From a checkpoint of a small image captioner.
Model: 9.88M parameters, 64-pixel images, encoder arch resnet_bottleneck, encoder norm groupnorm, encoder activation mish, encoder depths [3, 3, 3], encoder widths [128, 256, 512], decoder width 256, decoder layers 6, decoder norm layernorm.
Training: muon at rate 0.0064, batches of 64.
Data: trained on photos with spoken descriptions (Open Images, Localized Narratives), 203450 training examples, 1.1 epochs.
Rows from block 3 of the text decoder of a small image captioner, named by matrix and row number. Rows with one number belong to one neuron. Each number is 500 + 50 x the weight over its row's rms, rounded and kept within 0 to 999. All counts start at 0. Numbers have three digits each.
Before each neuron's rows are labels from the 100 texts, of 14976, where the neuron reaches its largest size: "tokens" is the input token at the peak. Only what is clearly more common there than usual is listed. The data: photos with spoken descriptions (Open Images, Localized Narratives). In brackets: how many of the 100, against the usual share in percent.
# gate: MLP gate (decoder.blocks.3.mlp.gate.weight, 672x256), inputs 0-255
# fc1: MLP up (decoder.blocks.3.mlp.fc1.weight, 672x256), inputs 0-255
# fc2: MLP down (decoder.blocks.3.mlp.fc2.weight, 256x672, transposed), outputs 0-255

tokens: "image" (100 vs 2.4)
gate.348:549519490485452496600530388469540568511522511562524557598464574477452445509619518463411516509539480490516546475510493472443437514464425399513523443492523486491478580426468471554498516458491486467484496520493531465462468522500568444499496532586415452509476482491520521469505529646492627463563441528575478496510497511570563506496592474420448611567495522480455481511451602510483532548552513611474516439499452630560482474462485439552473510466436486605449596453537520470530562499575451487510496627471492528422528489519499552514489473517542549534447481518409461525516604502548485433560472465419448526524440470497498503436464438553416579492521437525528518486528558432572551535505447419431480503407532497525444454519489453372509501501541571585506587390548384492486557449517483
fc1.348:428477397504525546525507520491519393411505547444499554474519540544381471521475493515423455564475506477511525569452457460400533496517471499538454505504554512394554577474486509581409559495429476494387511465550421506486524459475507590455407398509481527409494487480552533496526542502578517478442480454533511394549459440587561455508520435475539614540459500499502523533486528586473543576493439556594513401559580599423414554592461463452445475473487504455456365455396566529507510479603440560565534466537545595549550553502508410515484501427466442508456535520493489540455595465540498512454410458494577511476387419505472399516515528538471491479498541492501500527434522505544551536419432535514525509442519450501438577520512442416536509541515509530489539446522502488557482497492511
fc2.348:565549537483509477506595517519499455385456511424517427426550460522548473492473570538544463462493497454509581586430489569464399497489439453471462485485405511572531449432556541567520577492496571470447492543576454507476564462555521525544516446498493493404507575464553551545522544454602473522428469441499430487473574510505486489519441527484558532436469632534507514522452434511433537514444539485471458514475593486468401553543412485501511469449477566520439479531429452650511527538510536505475504508462513353499583457472505457495493510515517559463490564504521387518484387462467557490470535475375566563510545486450561447494465463503575474506570534529461474516416544435524471563480419429502462644469478575493537547528476466546506516520513539409469599500539486655534500475547515

tokens: "." (47 vs 5.3); "their" (8 vs 0.1); "smiling" (7 vs 0.1); "left" (7 vs 0.3)
gate.542:536554373584483628495528536417515464479488538561462512539456406532508438520533567421507464474417521461473513462554511447417546504446542518570540550497447502471456368499463471492531444436586503393447420467422509478500492482502478528479434576448488549505477521581489514516461556543553452479471429476628537506384509498463495549505522623518501441476493623422579445552507553486485468461512584417491517494539450505413541596540442506497553453461568517493406579527436499485432467496538508486461468415552455439544524497537507454467523575497401618510476472544507441510492585474523556529511552503462577506452497553550537496589505523519483508540489377584485462479490500464393499453470511416585598560519474513573530591478510465528465477486508536480566503484589479562450505483523455
fc1.542:459485375528501581493506497575490470498502531551396521590500454470498452513603467500487501552452490438487465456558521426532544494422499526581585563336459482454526468457460452481439457383487580465564493554496506546431461565475515476443487534559451488507488509555413484449436476584497523512490471450479558487529472589468576545458429488562439571487496553451523574530479505570447447501430541534545599468499523431473570624566495476447506595602462506413485578559517506505484421554506440529502531564502485518513492452515467496455468533387469588399516536444587468473486439461471504523507527502572484546472486490552493487508514474476505422457531535416471479528505491501449578451433446510408502430457328475571462379483556495515491487472470461502434534514440488608568521460505494
fc2.542:509439495550501629567512529542514397554471490533468573471567488470534470566512430540422543519473459446519370404527548384546550631439463532563525499554449489605482537486557449486491469513578573524522516466474546423533398439410491501427537499493481550515494516534533571512485541562488510469458513478454499469452491533419507448581467516598391487501528532484560486507460508491491500458436435413528503519457495462478436549587494573444512511535469492491498588515529503488557513469409453507546545485506420489449517533504549510440572612480417479429502408520533537451488427483482533475524473545609511568501572485486472575500467548468519536554459453449623467470463483562513479566566512498513627498379512489495489473393519557453495580480460488567617457509478498442515470447409404

tokens: "i" (100 vs 1.2)
gate.566:572410486441504524456510530452500494598492515499557474481540349384450445559469503418578486417467512486502476433542526543492459532417494421469513469476514458433517433500620534491495440388488468604482486534573494542542488514514546482520613590468505437500643585399480471497429479523527463453454523493527567510395467497481505430471472526436577544474537517538517573464491467461496443488540496483422555454597512549455515554564538508471489491518504601474542562497513568571547511509544509426563523450569590480533527497587436555497430477515508513584510439602439470497482514529528443535457523515503602523392504492490534593481461485484508597542362545524490462460442488430470499521531493459525448526548598466500481547576431495424470487485500446501576551476479432533397567501482486
fc1.566:482499495560510490479483369439478511339525432465483494490454524524531507468506509500458481581570562576531548504565498505541491525556456528455560542457534591496515566497415507488490544469580410504465541475516551458458528511469443529370441453472486439472518504533475592573514550522493409506547546542436512431550450463552508550490452425528494468398474440508466492431504465559531542420446491492510515555477519523477442409464543522546452487548501450562566413443561512506552533419485577534502559567489406538510452364391518550508445464493489504564574465522562545457567473518356461480593486532535431435610514547457472503564551477524497444454574463448492604516610509527533503567480470597482431591533426468471533516481521484534515596580523518548531561506466477490554453548437564
fc2.566:494543576527491475586476516491504534527443519488475540481491436484489458435498504423589553568471526560439518469541564501542507480461377526518489496488522461556508523437526494536411445509521450485489486519504489595457526495538575392502441520526448451530420492511530568597499470519540516606477447606438390503435481462577463467548430426468547530495510324524476475440539502517491456510490417536556511411454478533452458491430347552540441497450512498500573517579489452486603423569552524566485515492552458534505400490512548545573543562533522482538505546408402508481457507433492485512553412476601501584532553470569420512489435522637577569556494525450398589446536444528473515478468541470522509471458445513609485470578462468472508537517512492467552433530572529547520444475511496

tokens: "image" (35 vs 2.4); "and" (23 vs 3.9); "," (20 vs 3.8); "of" (11 vs 1.8)
gate.550:488470570466567593506643527536407506514521471515586477562545475546533436535546474532540498543483572517513470522413589442549529471505517514414494418536460561442501505487486512537471452516439460497533535510491565611515597491508509505541474472502503405499512447537537489432451555516539501461483495459399426550494501501597486538611437468487397512443502530487458391437528476415492486516476478523597475501526463537495485469519550540486469415664500442602482534457486414495499479490508480550473472341559585472542520447511513451528517496526535419588484428507531517525602504516492510543536512440534519519526593557513395475596456447386431488548502489484524486494464518517470382446509494456555487521567501473502534579408506527626561539437562482603548508507532538535489483583560545
fc1.550:496483477440499456479490523505416465527482519435535496503505574520518466522476448467549526467501516577555504592514415462528553525476510444461574553515522486441561450468516498408478480599509508424483468488492516443533552386544597497527508432493474537500522542583562424560404480476525455431556609504547417548513514512437510497500473485450455477499528479472548597540519451532518541456496503537487579458587527441487426542514538542520511510493481491548467473572439520493566469440500528520523480535419529522528517623501501511505533624530534573554491521477470482415423519559479397562521531558421463520474446506431515469517408542601379502465399476535509350578442522545463599547422500536496483536468537504574546544514506666416460465534549433522455417566489540512522645417466434
fc2.550:498490505481521488451451433485479468505602485479479456545627541530509522348511516504484500566487455508560449526497439463398512607428473459416533550531490458489492457529518502459472474490549484564423511533542526500504513479503423497518495497505456433519492620471547501461421512487499434548533547469554496479520549521523479456422607591423517524421489503496495502486397448548507479506436554552512575507446445425539416527535513506516517459501602375417457551515595530537521494548442397442488464497585508456485477409524571505535449463580468455509398402429446613472512564520459520597512509563509384597497497481541479502603498615457542496503494577553507522509565572525508575394514516501455477524433421525400497559544529443438532527503553534505483542473535531445499608502465435

tokens: "." (63 vs 5.3); "ice" (32 vs 0)
gate.526:505496476505481546485495588488525503492578521454478600455528568456544389485516503455476468406422470487494588534526528510475485540425505461415536528536508439503449383402498468506440545459565523496434442488482407465466509507508453541546491496445461611560561525521551494483524524473483417551561525561526495444479631560518521512469590457476494489525446489552605466444439458572508498467405481452471499594515491491443499501564493536553579522503526564484537541531432581583491594471505450469457525542525424546466539517509537597452518483524482439440401591474488521516478469508550351506528524535382485471560490529516590436452445469518477496426427501494674540459387510504559513565540503457487578469468453571452495521496524471492474559438490564545568452515415396491556557495495415
fc1.526:543576530543476534470571534540432440511463493537469477492525487556485525498541427450537482508605521574490519492440459429509475487513465532523537441500389415508585489470450530432457500506382486470462486452538469573481479467490546490569518502549462499473498513518645505517506492567506611499538472527459547386568503486579463530429554488447587499478509570310450525465478439622533500527525611440527545511438479502519458459473576461461495460506394490581461579517518483483477544547548607505467444537488485476495504520466453453509387404504556548537522531526490445474576496449532461497555548524438475522489540608481530416463508567463521463516540483463570460519372489456497474575469539419580526574477462515516531527467500574471416464511541524501483369584499498440575474365534461
fc2.526:587581517458550538532527539481527551544468483456525423509557463504604436528488469528551505503475442487531425474432426451491492460465553543546545536551576493566472495558422471474495459494502470509625526538494515479555414434569489450542410500564556441498536531521561506520432520557537552517473457486538510496481539473477483479512535394348498481495424516462511459437452422467435549490520494513472493430414509506569556487465431474444383511464426552505571666526540509500447488407568602562454500415540510456553455471605474545533492497531498600548487516543482428540539522426524612466546456506564546484440482567423488489464369517502446341507485522532568494444543467479497449498563443533541531557498516487559459555517577498416531483572532511460447446504542492556598455441489485

tokens: "i" (36 vs 1.2); "few" (16 vs 0.6); "people" (11 vs 0.7)
gate.327:458538482537502514534475590473519515551478478525418547524468544517618512525536426487530479563565506480550542485541525519531465562455493487479420558556509544475434557467567471544454490560447439403456492488604534549423507505443460535452507412574495521487450479488557480463564402516533477543491529493508492490424391500561578612487514390518495522520528534490457562596561499450489524476541522510539536549513514482450534491513527562468418520556503483439613462621424500476511457604457422585545484527516506559411490439479531529525520523454478556518514523483439423483483579420524559478445503520562464504508400528600525500462544401487540491562456559523504485383546603422475512448477440565523573527465548452554602515524462495443552483453488503445469513487498392549466505374521681
fc1.327:504452480471531424508578448502485519435584450453556457392525484478426500482496553534464494497423534549433483456495522510519519508579503608461543435470515459513570448587484488468520469443551486500605529533454542470515427487461553473544481639397484482526505489564470539522410524531484525494518506610500466478544517454497518395432537542500560418508503449451545474486526537530479443490454485501467411394445516577551458529472411599594512486516508544532387534425602511585466513456501456524584515494442383370497515567560496506463445479569563497484566477531478544552533454605477469503496500533479593471520565491539507513490471527452462591434449364469470454584461444461543472457539499500533508514498463515453429471396587502513452505513563521509419600523545458392563478553485423
fc2.327:538450458427513556520559490512490472497533551433525437501529558632498553445522471595523539517498484496571468432522472493507521457527501493505479412418527435522535518588587525565568414576493573413439490478462506486512532546395417438500532478506565493561540571476384498529491420467480554519498542508454541530495541456532584571498491600484509485508492412459458486507561554545522488403564636438510451531515555576438532539508503471497563518438512607444543459485463521504421549388483470487543540480548540463497551546557488517471545393469498438477539515395498423469466425569540537512512494512550588491500538552460448441431433489517482574513485547422553447409420487506480466473508369463511539508552394462492508523508582548630494457507528390493405528516502434442544447474526448

tokens: "image" (70 vs 2.4); "picture" (30 vs 1)
gate.466:488496547500500350485497468515479473557487548592579531530566438543538529470546560487488531480446476535434556497496421532453498449530431553456508406462587432448517546424524459523445403508524487409493499458514589581472567431525499530512485497459412460520453550532492511484496550331504559589538549486488488510519461514369466508496477512440561470503480420543550502584484482523509456516597539580538530590457428537507553509434531542405522534446371474516450504563432437383473535513534437604482569467517467453522501600466485513470432520542491537452434471457562422558490492452557451478516509542519503485580606494343515517546515460523474474514502542491496435493520440554524539448528450504497553504518549473509467552421467550528564489513517551522444455527639448491538479568423421
fc1.466:494504519484599425509493536436444437576503589483572528428488417521568558600562602515551536516520501467496519454405504536459537593479466553485498379447539491475439519515440529474591480461488403568477540456505505596465510543534493502449370467495408536495495449484485542552603509410528463539474485602473543470451427569460516546518467511513485469473452516459452468547362492482431467566497509497497400489500590519493537473538498476555511494479477398569446519442489439401495478457460473503543478491449442471447507505546507486450456507526521510533548566487471560521557491531493462487476458420531509390539502512440528521584548480495564466537512585492438506544563470538526503542533438589487493561574583610491490421467451482350604557474518496487500533537541478561634602565460478
fc2.466:520457418513584359520453533463503471460472551548512495451471490477486512496596475510521562536560504483477476442489511498424504476499435550484555512449592504478592491505451639421502564426473477545448503551548401553474614531472521558429524486566516525513516476509517482577502548439464383443486456483512482560500456489428570474458467525450498625494457532510444548569531469515500520447480549573553425475488495491497490545596518489429293580508525395456439563598454518487524508510535502512532408549532518490409503470505464380500508571549545476506560506471499571562507500485416573467494546476506471485549452497529479565387564480516475543421470469503453488493423508545564390502533461521465461454499475514595435548494501414501587558575577493505433569489502482564590521543508506

tokens: "." (100 vs 5.3)
gate.338:457477527417487481561463571511463558481483489537513635506571453531479372469505543392541563447523523553483540458463578506468529411461528527470486426606485489547492550488436481486542542502486554607470409459543475567566492571502501518488443473541496542487588481544423561535460421538490585592511535519454552534445597453494521514480514452528444501497377433551530500476500546531496485504554527463508580478612447582504534532526564474559475442471487488487519576465496617496498476462457583438648497511481447515419521564471505523455601476504467495529476521407554434500463523553483456517470488466366493508503543547549572536531469557474476523532537494562511447540364454459519453538541497445498504420504584433550461590326564500547502570561500511535463434489505445459503508513527510
fc1.338:512542471460474485440381475495474501510639454588561499501493609508453544510500490484420501601491583466541492534535615451491443418511532421465576516456491452441497429497574485474450517507579464471540488462479474450496423484555482466507637489419524524561438555438552470493574439558534450477515549467446405472501532549451478541537519485481517431557432468457507454462579554451474488499508480477521545492486518489440500493485391483463546550590402432488565465514416466476530585497567483434479447524464520510516549461427533505462458560462509484488471529502490472454557515389453520589574502419576413340456458547564445557580593451456555526549485528503535524446548507571470557482444440436483507496523535517565474545587514506523549442471485492385579492482535476438461501410600467
fc2.338:513472510505547515554395419527527411500517363519457511379488457522462499465609507373484494564433567570455486470497480585503530426513433502475496590530483467504572355515525489479587400599527542478541539414452513476471446483523514485477517552467534466558610460486519566631527401558520409487509462512476424524470472516515489563552486492484522442486481491518504412475402419548444443472481533436464516561493549553508486539548510468521500547563456588501500534545458493464501573498446483453498501498505519428502546478545469543455509619494550477503441510494484577517547404537457476559544496479436558475583528521449506493476486460498454465423574533504516530534494599451526501460539544521493563503580397502440581673511514511493456526507521475459541554503542396489408457597460533

tokens: "." (64 vs 5.3); "back" (36 vs 0.1)
gate.575:506492461512429440510444428422435569464510548576479507531408447597501472443479626457500431531456503458500461550504465557512493458472584544623460398493482540523425419481520446513436486523476584440529554466514398588480524502587515438470384545484516591500470492525450501428544508568456435596485501477475464446512427494502519467528485585544423504468431497586488550475486625514462519491504523514509488593527490539544510446483576548488506558551531542531455464571517457384423524527550466483508528482530523507527484538612481459527462573465457529616485548519502516518564583442537496481478518504493548459463445519526551500567502420517525507377546465454533582395445470488441456461506578496520556550523470427584501548539482579600450408540438549512418471457503556506517422472600477
fc1.575:419477515485590464664488542540403472535539450520448506516444588440520530546510531501483482468464401416420408454426438568509549487406474446540542459531486537477459519414393487371566474494583515526507488583446596553537459454469498494470508437555477531389472588583529503505595582521589566533551505408497572523506511490484567502450551502513560485590437410445449506488508499513547525525529396421442497526552506487476464559511502484529523579548580590534550443440549504478534503484461527419494521428517466542439523549520494490504514530490483458512410527488441501547558435456507491529549559546542544499498507544491492491495548549464523454497519535513543478491515492568515534551551531497503408471531502476554459473416449610449510391492406494424424410545612551447495580478536458
fc2.575:511450520418624512509410581537455406559524471448466450514497388599463535491393515520505511586492501598506499576533490488479496489513488506500557570510461641530551455482496494470548467502498481480532488566508412440519395518510460526448428559494481503451431543574462514534437461529513507494448524497439547527441533436515483459525546483481458462471503563452457426478538615550557520426475514431459469608527540554553505590466529533456469503482510586513588458541536603457527547536543499484476521510511422375537537535512516497494513486519561499439539392476451408530499446491471471480444402480524444482441475455540517496625570625489508486363535478486593518576447517558564512554382503456576452501453413422580527481533457483498470543527520503491453487490509502623516437441483491

tokens: "." (98 vs 5.3)
gate.380:519546435500511511461469482424433513481495466372513444536509454483426473586571445483500487479502508471526513520498582485465493532548441481500564542541504558616481418496553444507443539506447477501552533490455432511434513516491474556459387532450464405452527495340447542506537559505475503442510508363530491547527430520474471559466434563442443444428507436510492510482581455510517448570603588549453531508497403499505414555494517476536542550544604511483534439540487421520522512441511531489462496484493585477573382590475614501520537570399481512579364459506457521523410440556457549490565459558526511467475520547445413558493608439517500503425428513569512537555444466526482501499465564577531569439547401490463510550473511524489533420508539509473521475440500544501471401436452499
fc1.380:427500512552573521490527508444441552409440530492499499464486546496530406502488523550489500502626493564504467533579481570524500603526485499469548506519469551517475493434513545488474422523488421551507466414463485455407505504516506479543473550570452495412622501485585488526411620521472494485498528459494436502469471501424587511428477420430409528443411523509451516443620526451483437496514547480495520482478565522433461510586593481497496592500428510508541439609520447509467501448507515487508391476442545465514456409457478518473605508353468475496475501427493550472440443582439546559612501495452507484515482519409500484493450411552471573491465434558531571567428469490505540527540535455542537509489554464516481553475496625526484469403569487499469493515442592537472456469472342
fc2.380:517381496521497460514497528488457468522511498565367496474557488531487549470467501484560557431489450478489530401543398502555476473500546511497410535519578483567515558459493582600546454380482532442580580524555488506473572472467497469436452462505475440446406662430527586440508537467583410517498526498556454492491525462482443613513616567456532471597477581514508502547487460521482421473501531459473530484508490467506483557573527487496506501432492489528576443565476489523581572543495419482423418470544484585472543567387493536514499509425481481544492508613408507499456433527431537520506448475459531447461567490533555543486484581523487442530564402472527504501456514429555610521593389468542544458438472563481434443486504566568494486465543438483459501588494509469487531547526455

tokens: "i" (100 vs 1.2)
gate.173:584504404494463501520568508516491543493456507542480541504550556463475498503485393500491511460521584503506490467495448432470479504476565497483535500519498372446493470509507490482537454507487416558397494537481450500542524476556495502528501518456520472504517512503376412406484430504502549503463525529500513510520516541474400568515487451483505541514507533437483497630471504471444526499493567507472511588576498490485441501643452621530544502482546470494501512472500499333499501559594429510567424497375600522473600458495516476532474573475486545573498489512447374494499480502575577612362515442364496473496337425515398433561491564501515565461428525510487539514539496500425493546487463549480498501408498484456487526494384376468554457502503433484511507395470502525499504500510485
fc1.173:534514412552493506539546511557464499493472575543497577510531572464445529502486429532488496424511527521511487490516472500439484463510551475414539508484491375453500498542499495500526502506423427589379495584528493473546512494563497504562512518442524524506485548574364496434473479499506500497437531535496563458526514540502451546516494472502502498511571582397500553576424436478485528520467532506476509617640506483491407497611447641481507505484533498478471521455518499346498492675585487509512455473383530536496584512521472447511410606452490553560502460538499378503519500521522579530362537402338490484500361464538463474533497582525505511461442528549476515510509496502476503590501476505469492504487533490455492519508425387502500501513513495455538505418463517593527478551506500
fc2.173:427507509499522488558514510511435464521440507548529416392495534471572527462493523506505519425525535504500478455496522499406516500441538494490492499415516491444496444589523517505511492518567457502469494568506596467656465527481510494517604411372519482485542461568404424364529506522500498510501513538503531462592457523502495495465533542494504532634561548496517674545488422468440432586554499477492499510548568470503557506563497591500531465429482584522541396487481514472545587610491509569513495401450521485383582498504497461485420488505494485413480398598509488505554622481557509353457507428449471512462440504437540489486466543470538476495533572599494520491467520506419507514479418484496392529500511464504525547490505583501500447425493515492501511487552547541547450391521489

tokens: "." (78 vs 5.3); "," (18 vs 3.8)
gate.211:517524537490584455371510491452435504492433518510533528511461405535482520530509629501596522482555539519467528519588532528629527617533516525514426593525531530499477523541496504465489460483449526487518425499466471480423579491415427495481421567586430494468494541471497513480481572516335444508561456457504424421493525493447520506546501414540517506512423582541436481461579530446473506481480506435538551562549484464364381565425552473452474556450436467520501533513538492519555557494496391560410522481524492497539591531493463428511554553500487453533534517515460566473436533535482478420537475499556559472544400490480536538502470492566430484480463472501556536523546495489472463525540627491463563514468480416538477470431462395570521463456495536523523512527339618528533472439516515
fc1.211:440452465476527529473551507397471507523531534497476533518497487534513427417513569477532540455549447474560506515491533458577499514659535469486540465452486554533528524501496512539582531494475486538575565463441570569448477450462464506475409468515557493530536479443547508500447624555449514484495498503511491466421550536519490484597487477489492546514474570476452518544440591535358551548565622532650496486502367460430427479627526464471502490461445416496598513507541486527493471480456471439478517532510408534475507568413472418462470501412509477543546535445426512546475504487452408469566511557604532534491513449544572410511503404504459406493493394578562530489538489455506488567517604559569586523487507415547499579431473555538501458487538466495512449509537542600512459561548481
fc2.211:534494571519475471560543524434411503486566458442483508531368479502576638427511441520577515538483523464573468442544555435545471507564437588472496449535491612505474476452503526566475535514448482435446566537500515570484515531486496449448481588473485481501445480476455511474392571501435511472561472467489515466571544460543509491543531503507497536472534476470485441481505547525466429441526500400537490503457534468515438467514539463496320505452605559475508491608496532503568579501515461419459448492534535505495412570435521502534456527513570445516484584534504487461468416599525528478444498491507503475536392538536555555485470386451501414502491520507453628473634490475485482598597491490509534570518458538460448460454547494545495469480542412386540521443511534532588493651450518

tokens: "image" (77 vs 2.4); "picture" (18 vs 1)
gate.163:402517507481528448483435473481602441487527580512497558474492555487476470530468552486475466525425422544537547494529499469499499535531509538360505498481543465541497496456501424516528517354533467488548475443557522493528507494426427552539542523480498512465612544556571471556462475488496529473458499539521504505540506525642424537474439493495521520419467536522436448459456513497463458546510484580468521451474434559495426484655530523417596587524495517559446535488521481398591471614522468507555557527433501481542474386485503503504496501514512517498465501532451500571576485429614538459440583556397499486472524530502414526626605526492446519506506531482451419406578625523551488562516500501573579462547478526478485577540507419395506477550506548597532524548422500531481579559558512
fc1.163:507511563542466561502583517408411588524450494638436474494579491500484538583486406481487489470517481449569448448454512500461506499441537543581452574552440588462533530521486558490496446549468446429460515580516492529504588458498527539534498503521491488511502532487491467459486555512460528537604446502546505492442539468476473531470567523545420471599432410489551539500543446382551503416450636469440505466521449385495582520453549606470525456472481552571525539528454430485502512477455526483467477456531477550446493470581509508513529514534500452524586490483463557418463421526431490542514415418558538584545432524450544513462495505441503513451453553497482538513394426516493469445569479548372391524399528520452402451533561509526583603469480568440516455476540604565542500472451520
fc2.163:538412564478543612420492520504476482408588466404540454526420536513510451481521494411475481526489470494475523498521594543541553563472541499567595499510481482401554533455466427447586465509550531538524522402563514576513490484424518509464505550506597425550508445414495531570467494481471495454414596431498483416567523458523403538563523509541455475520564523566465505439538512498464443565534396526555513480512418487508534429430494594522432434509521546481568458451471516549452436440462545553451527475443469513575409582474493496499544576477392521413595380504503498501517528517511516572535395539522440491421450505579600569548527513472449436524509535532553423393478500425502478516572534592527491524429460518499532564541439556514527392507517501514504518534512532500452438436486540

tokens: "." (95 vs 5.3)
gate.615:435570481538503486485570474499547562582523502474480513493460416509498495473425582507571492447548414394496451466381476428568565464445485546482451524526624479483442503538441434521557432463537568583460555492547467482457536475469449559498513550476531468529625486463461515579507471516536532473563489465353511478474461513511454463545541483560574535456556521497492471402557552463507498494537517533517504421473564509440536529479520532506474530529550390546569466463559538509600480523444458506505391547595465514464493496497544499433568483496437441564588482521511410414598546476495450432507493402472442415498521542491419582583633513490509605532529468490500495427584483519523547525505496450507556500526482524572466425481495541414503481607537431508512498534441529453521478543652560
fc1.615:483449541502576562522519514523466487558531527590451444478576494436473589541504518502495501473473468468402513522499512481458477453429511514466485439436448557461517500485585426555431424427443449450573435428400504535484481518544455490531499479579523506438395525543622518480481548440389488501411486545517583600555516390477459487487488552516509478561526522559466508497494469536424528499540509490481519535550469470517540490598509457574503467492494465487544499488565460509543569553490499428500561379485506512456508453523602487573487456425494471484470405483477563541442450548479464431498457485477548487568545542579521535485375484641472503469461549516465581611435497406487458506443546395503507586557508379435500493476449467578463623520498485555548525458555555621403500505470472
fc2.615:505484476442478426567507518604462570437502541603575468443605579412541573594532494474459495556517590478509448533418552524531511395458563450520553572504526511477553436530496509528461537502462512538485426501566538511428488532414514568521499519476549588487440480569519545456495511526533454568525494455479486463439506412533503553484537496526594490543544485465545531492471490483550463503514468464585498496555436619524454464454491502524459497470528480413492505403507552506472530454585477564538430556453450613441458552464516457567470496494463593479547481484462548430514539508489492600445533552564490585473495412513418449477453456515502426499373502581493462501404504467485551501427449430509513339367552390502486547535451530475569417484441526495469449549555566461511494513508596

tokens: "i" (95 vs 1.2)
gate.25:478507540518561519472539484510562487474579491538493519486430513474470507524492558472629449513497466574559365373485439392580444531452511507388519551562513498517477601538370486439406503477454445568468516467447492510527481620575491464538510516515499543420469442449459464345554488565618509424486539456433447500463556584486474549477568494521464506477546481466490535449500503516419528513520538495460426477527565539569454485502550524365531445493579493466462625520469532500571443517481481455532515548590471512434525565529478495559415504577526455470479474540502518555503536578612474512455549480389457474479397443521438479511451510510501538513517482542455521515503418513552497477497525576376551507510458450534485461514493519506475480609567507445530458453439603559520524540473490
fc1.25:498571416531599491463414507490434452527476472378484459489538555466514573503557528499504534405516437544363470491511561451575562492537568484502518479402541507468555457560460528506509436503506490432481518475454452485509515456451569441468431442549527460422525501561503478505444497548480546455462483570502432494427494559436496464375494522536551541588508513459561452517574509506591525480499405506543439566443432506564441596473479490582471502481536541516514528489508453553483541450444493524552614484512483500428535460489533594486506533447450411442482550540466486615557458529468520420514582515431527402572490563512470471541452434542470615460501518441511511410467568430540405511376493467477525533503419540543449608495529538456490485476620454443499435576491477570549450484412514
fc2.25:601523587489591532455521492534490506495578392501551509524487457550574487493423493577499499500478483525514589593501542578527495479479432411544500549496580561545536497461476399471581363412414556519532543462465505536501483483560508481531480494460483477486470494398476541558408452531489451488543564514504420452490454532428499429387416497459559511484472456475564415507592578632473480513517490526499538532498465527580441470469482463575377426602503484401489570494501444476414503535560440455475528432506462459518504532492466572467554469458535558458498575446564416537521429477511541488520524426586510524488502529513504493607486512488590537461460575547575486441479457396538468560481524548433427434555541639473455451476508504452573501457515446513498598480507495483514535512540475

tokens: "image" (100 vs 2.4)
gate.437:434469486479493435492532465386521438522517573523565572416555361507495499415367505487520545506497479487525555513533553531430472600475474505477496439412523452466464515390516515548490498502447486509479476419442435588605527503408489506537427475485440493516549447511535389469528490368533446547486500414420564458491550541470461454503515563510468501614535501551574452527499458415512473497473501522475493516462490473541584501481452503425522554446537462465432489535437385464485461484471474543516545390531538537438460481536448458517586565514422554385503529475529489481507458504524452530482622470467549456506491542459505433532567509489558441566560574535498458481487472555481544496442445473643575543527489511498462422430543497456613533461513405497489501560436371535469550465488492
fc1.437:541519485498516528531466533578492573480490454467470423552457595503469556555600437518473455500550537450551505495454483464522549442526553500541479530639481576553527434571500437457529513554531488489543495519489519456377489489590540503504559538496533494495489505462454553548518502612489560480535449577531438521542483420526569593509463389434488510392561565498430523497526599535476553553551481398473563549533480595468428504555570537602493415540447515499551460438534583530503487525484509447501435629511422457504567518472525591498454397511567413547546468548484498479500581532510515455509335592505486541482490400566486540422422476498461502454488455470503577531484498445469478501548529560470420418423472502516534493569459527461437498501478611518484485454520609464513436489538508
fc2.437:562523487475458602503488556505420501504512384510451495471456453503461516467497463440592444504474420503558514566495494525489430564471478527550447510582305557536529440505514459503455467535465482466535505525498505502458531532504468521504564483532345523497511544480511599488471465526464579509473537522543355527528531505448451475465435499452470497437465506488448500507476505556537508499555607481423673509584508609550488429602484483512750419550495514497643516456459528509510468380535499481466527511464493528490459534513503593485459502506466426484619450483469576475523502564604453498442498478514469540502472444495468556569476495513500498520497456541586533509493446499512487419521585504468500515497439539523499486514526518503508479520408505502522454501473507444449407522553558

tokens: "image" (80 vs 2.4); "picture" (20 vs 1)
gate.127:482541376564492580543563507494587502440494537591480473394548492460481478509518488545510498537568552531595518488476527291526538510518479424559469532525459479553456494432476564474602445442518450518404339510588533456449458550512477391496471478534502497499476501430491453368486428488570594482554467557480496518512500429515541499572519471462385534462413485497484482565487549450478482475531554510515463466583547472453521509521605463526592592409488556464479495428493524532498521520558473462542477468576475539421530512507524443439432556444453486490471535521434526455496537533573425530425491437505592505546548436494535487551444551591496474550577522416573477487507587501508469537458497561438483517548527465395558490470485545499551498472548485476577447518552446465476435548495480
fc1.127:428520453617499554519622549506531481456472572528420476371554493434523514521468492509572438510540598503619507480482517339398388531496483520569488513452532464540421504522496539493560505496568535413508401486569510467406449603555459475499500453517503436478490523511474450413480503498619527516451489508528519432464513420485527534536582458488413474503444440380517513574507560480565490510455579542568502514556510434414515414517524462459606532408528526483484571452516395518482507488516465472490589525558383501471539556535496491413472531555525465546443505417449474518517549594535450474497470437556534482486499507464469497512494538543458536561558595443501471403526506495569534561440524571461478513544528469470502536512556555516515588482505467473569437529569457489456468546553466
fc2.127:601518597486503412530492470530630507467462484506484478426454489456562508597408428509417467505531440527529538524470548471407556561406538541422493451450427484484470514475473494582513413549483484506421485579552540576582461455421521405580550526435463575517510496448623532484570431501454476494486547421415442515496548564557469492514514515500463485476468521516606564533500418381427480487536527532473481468551512442453482399478520473516495483474523485492527492471467479538438549437479559527434609396538466493547463386438548500449537446548500523564563463553482507519534462512563520462501530425534567541485551495583512597630459479405518451527554503456534567502446598453535546475618496495519528508491525446476518550527464562427508522457449498432553516510538513442466441527540573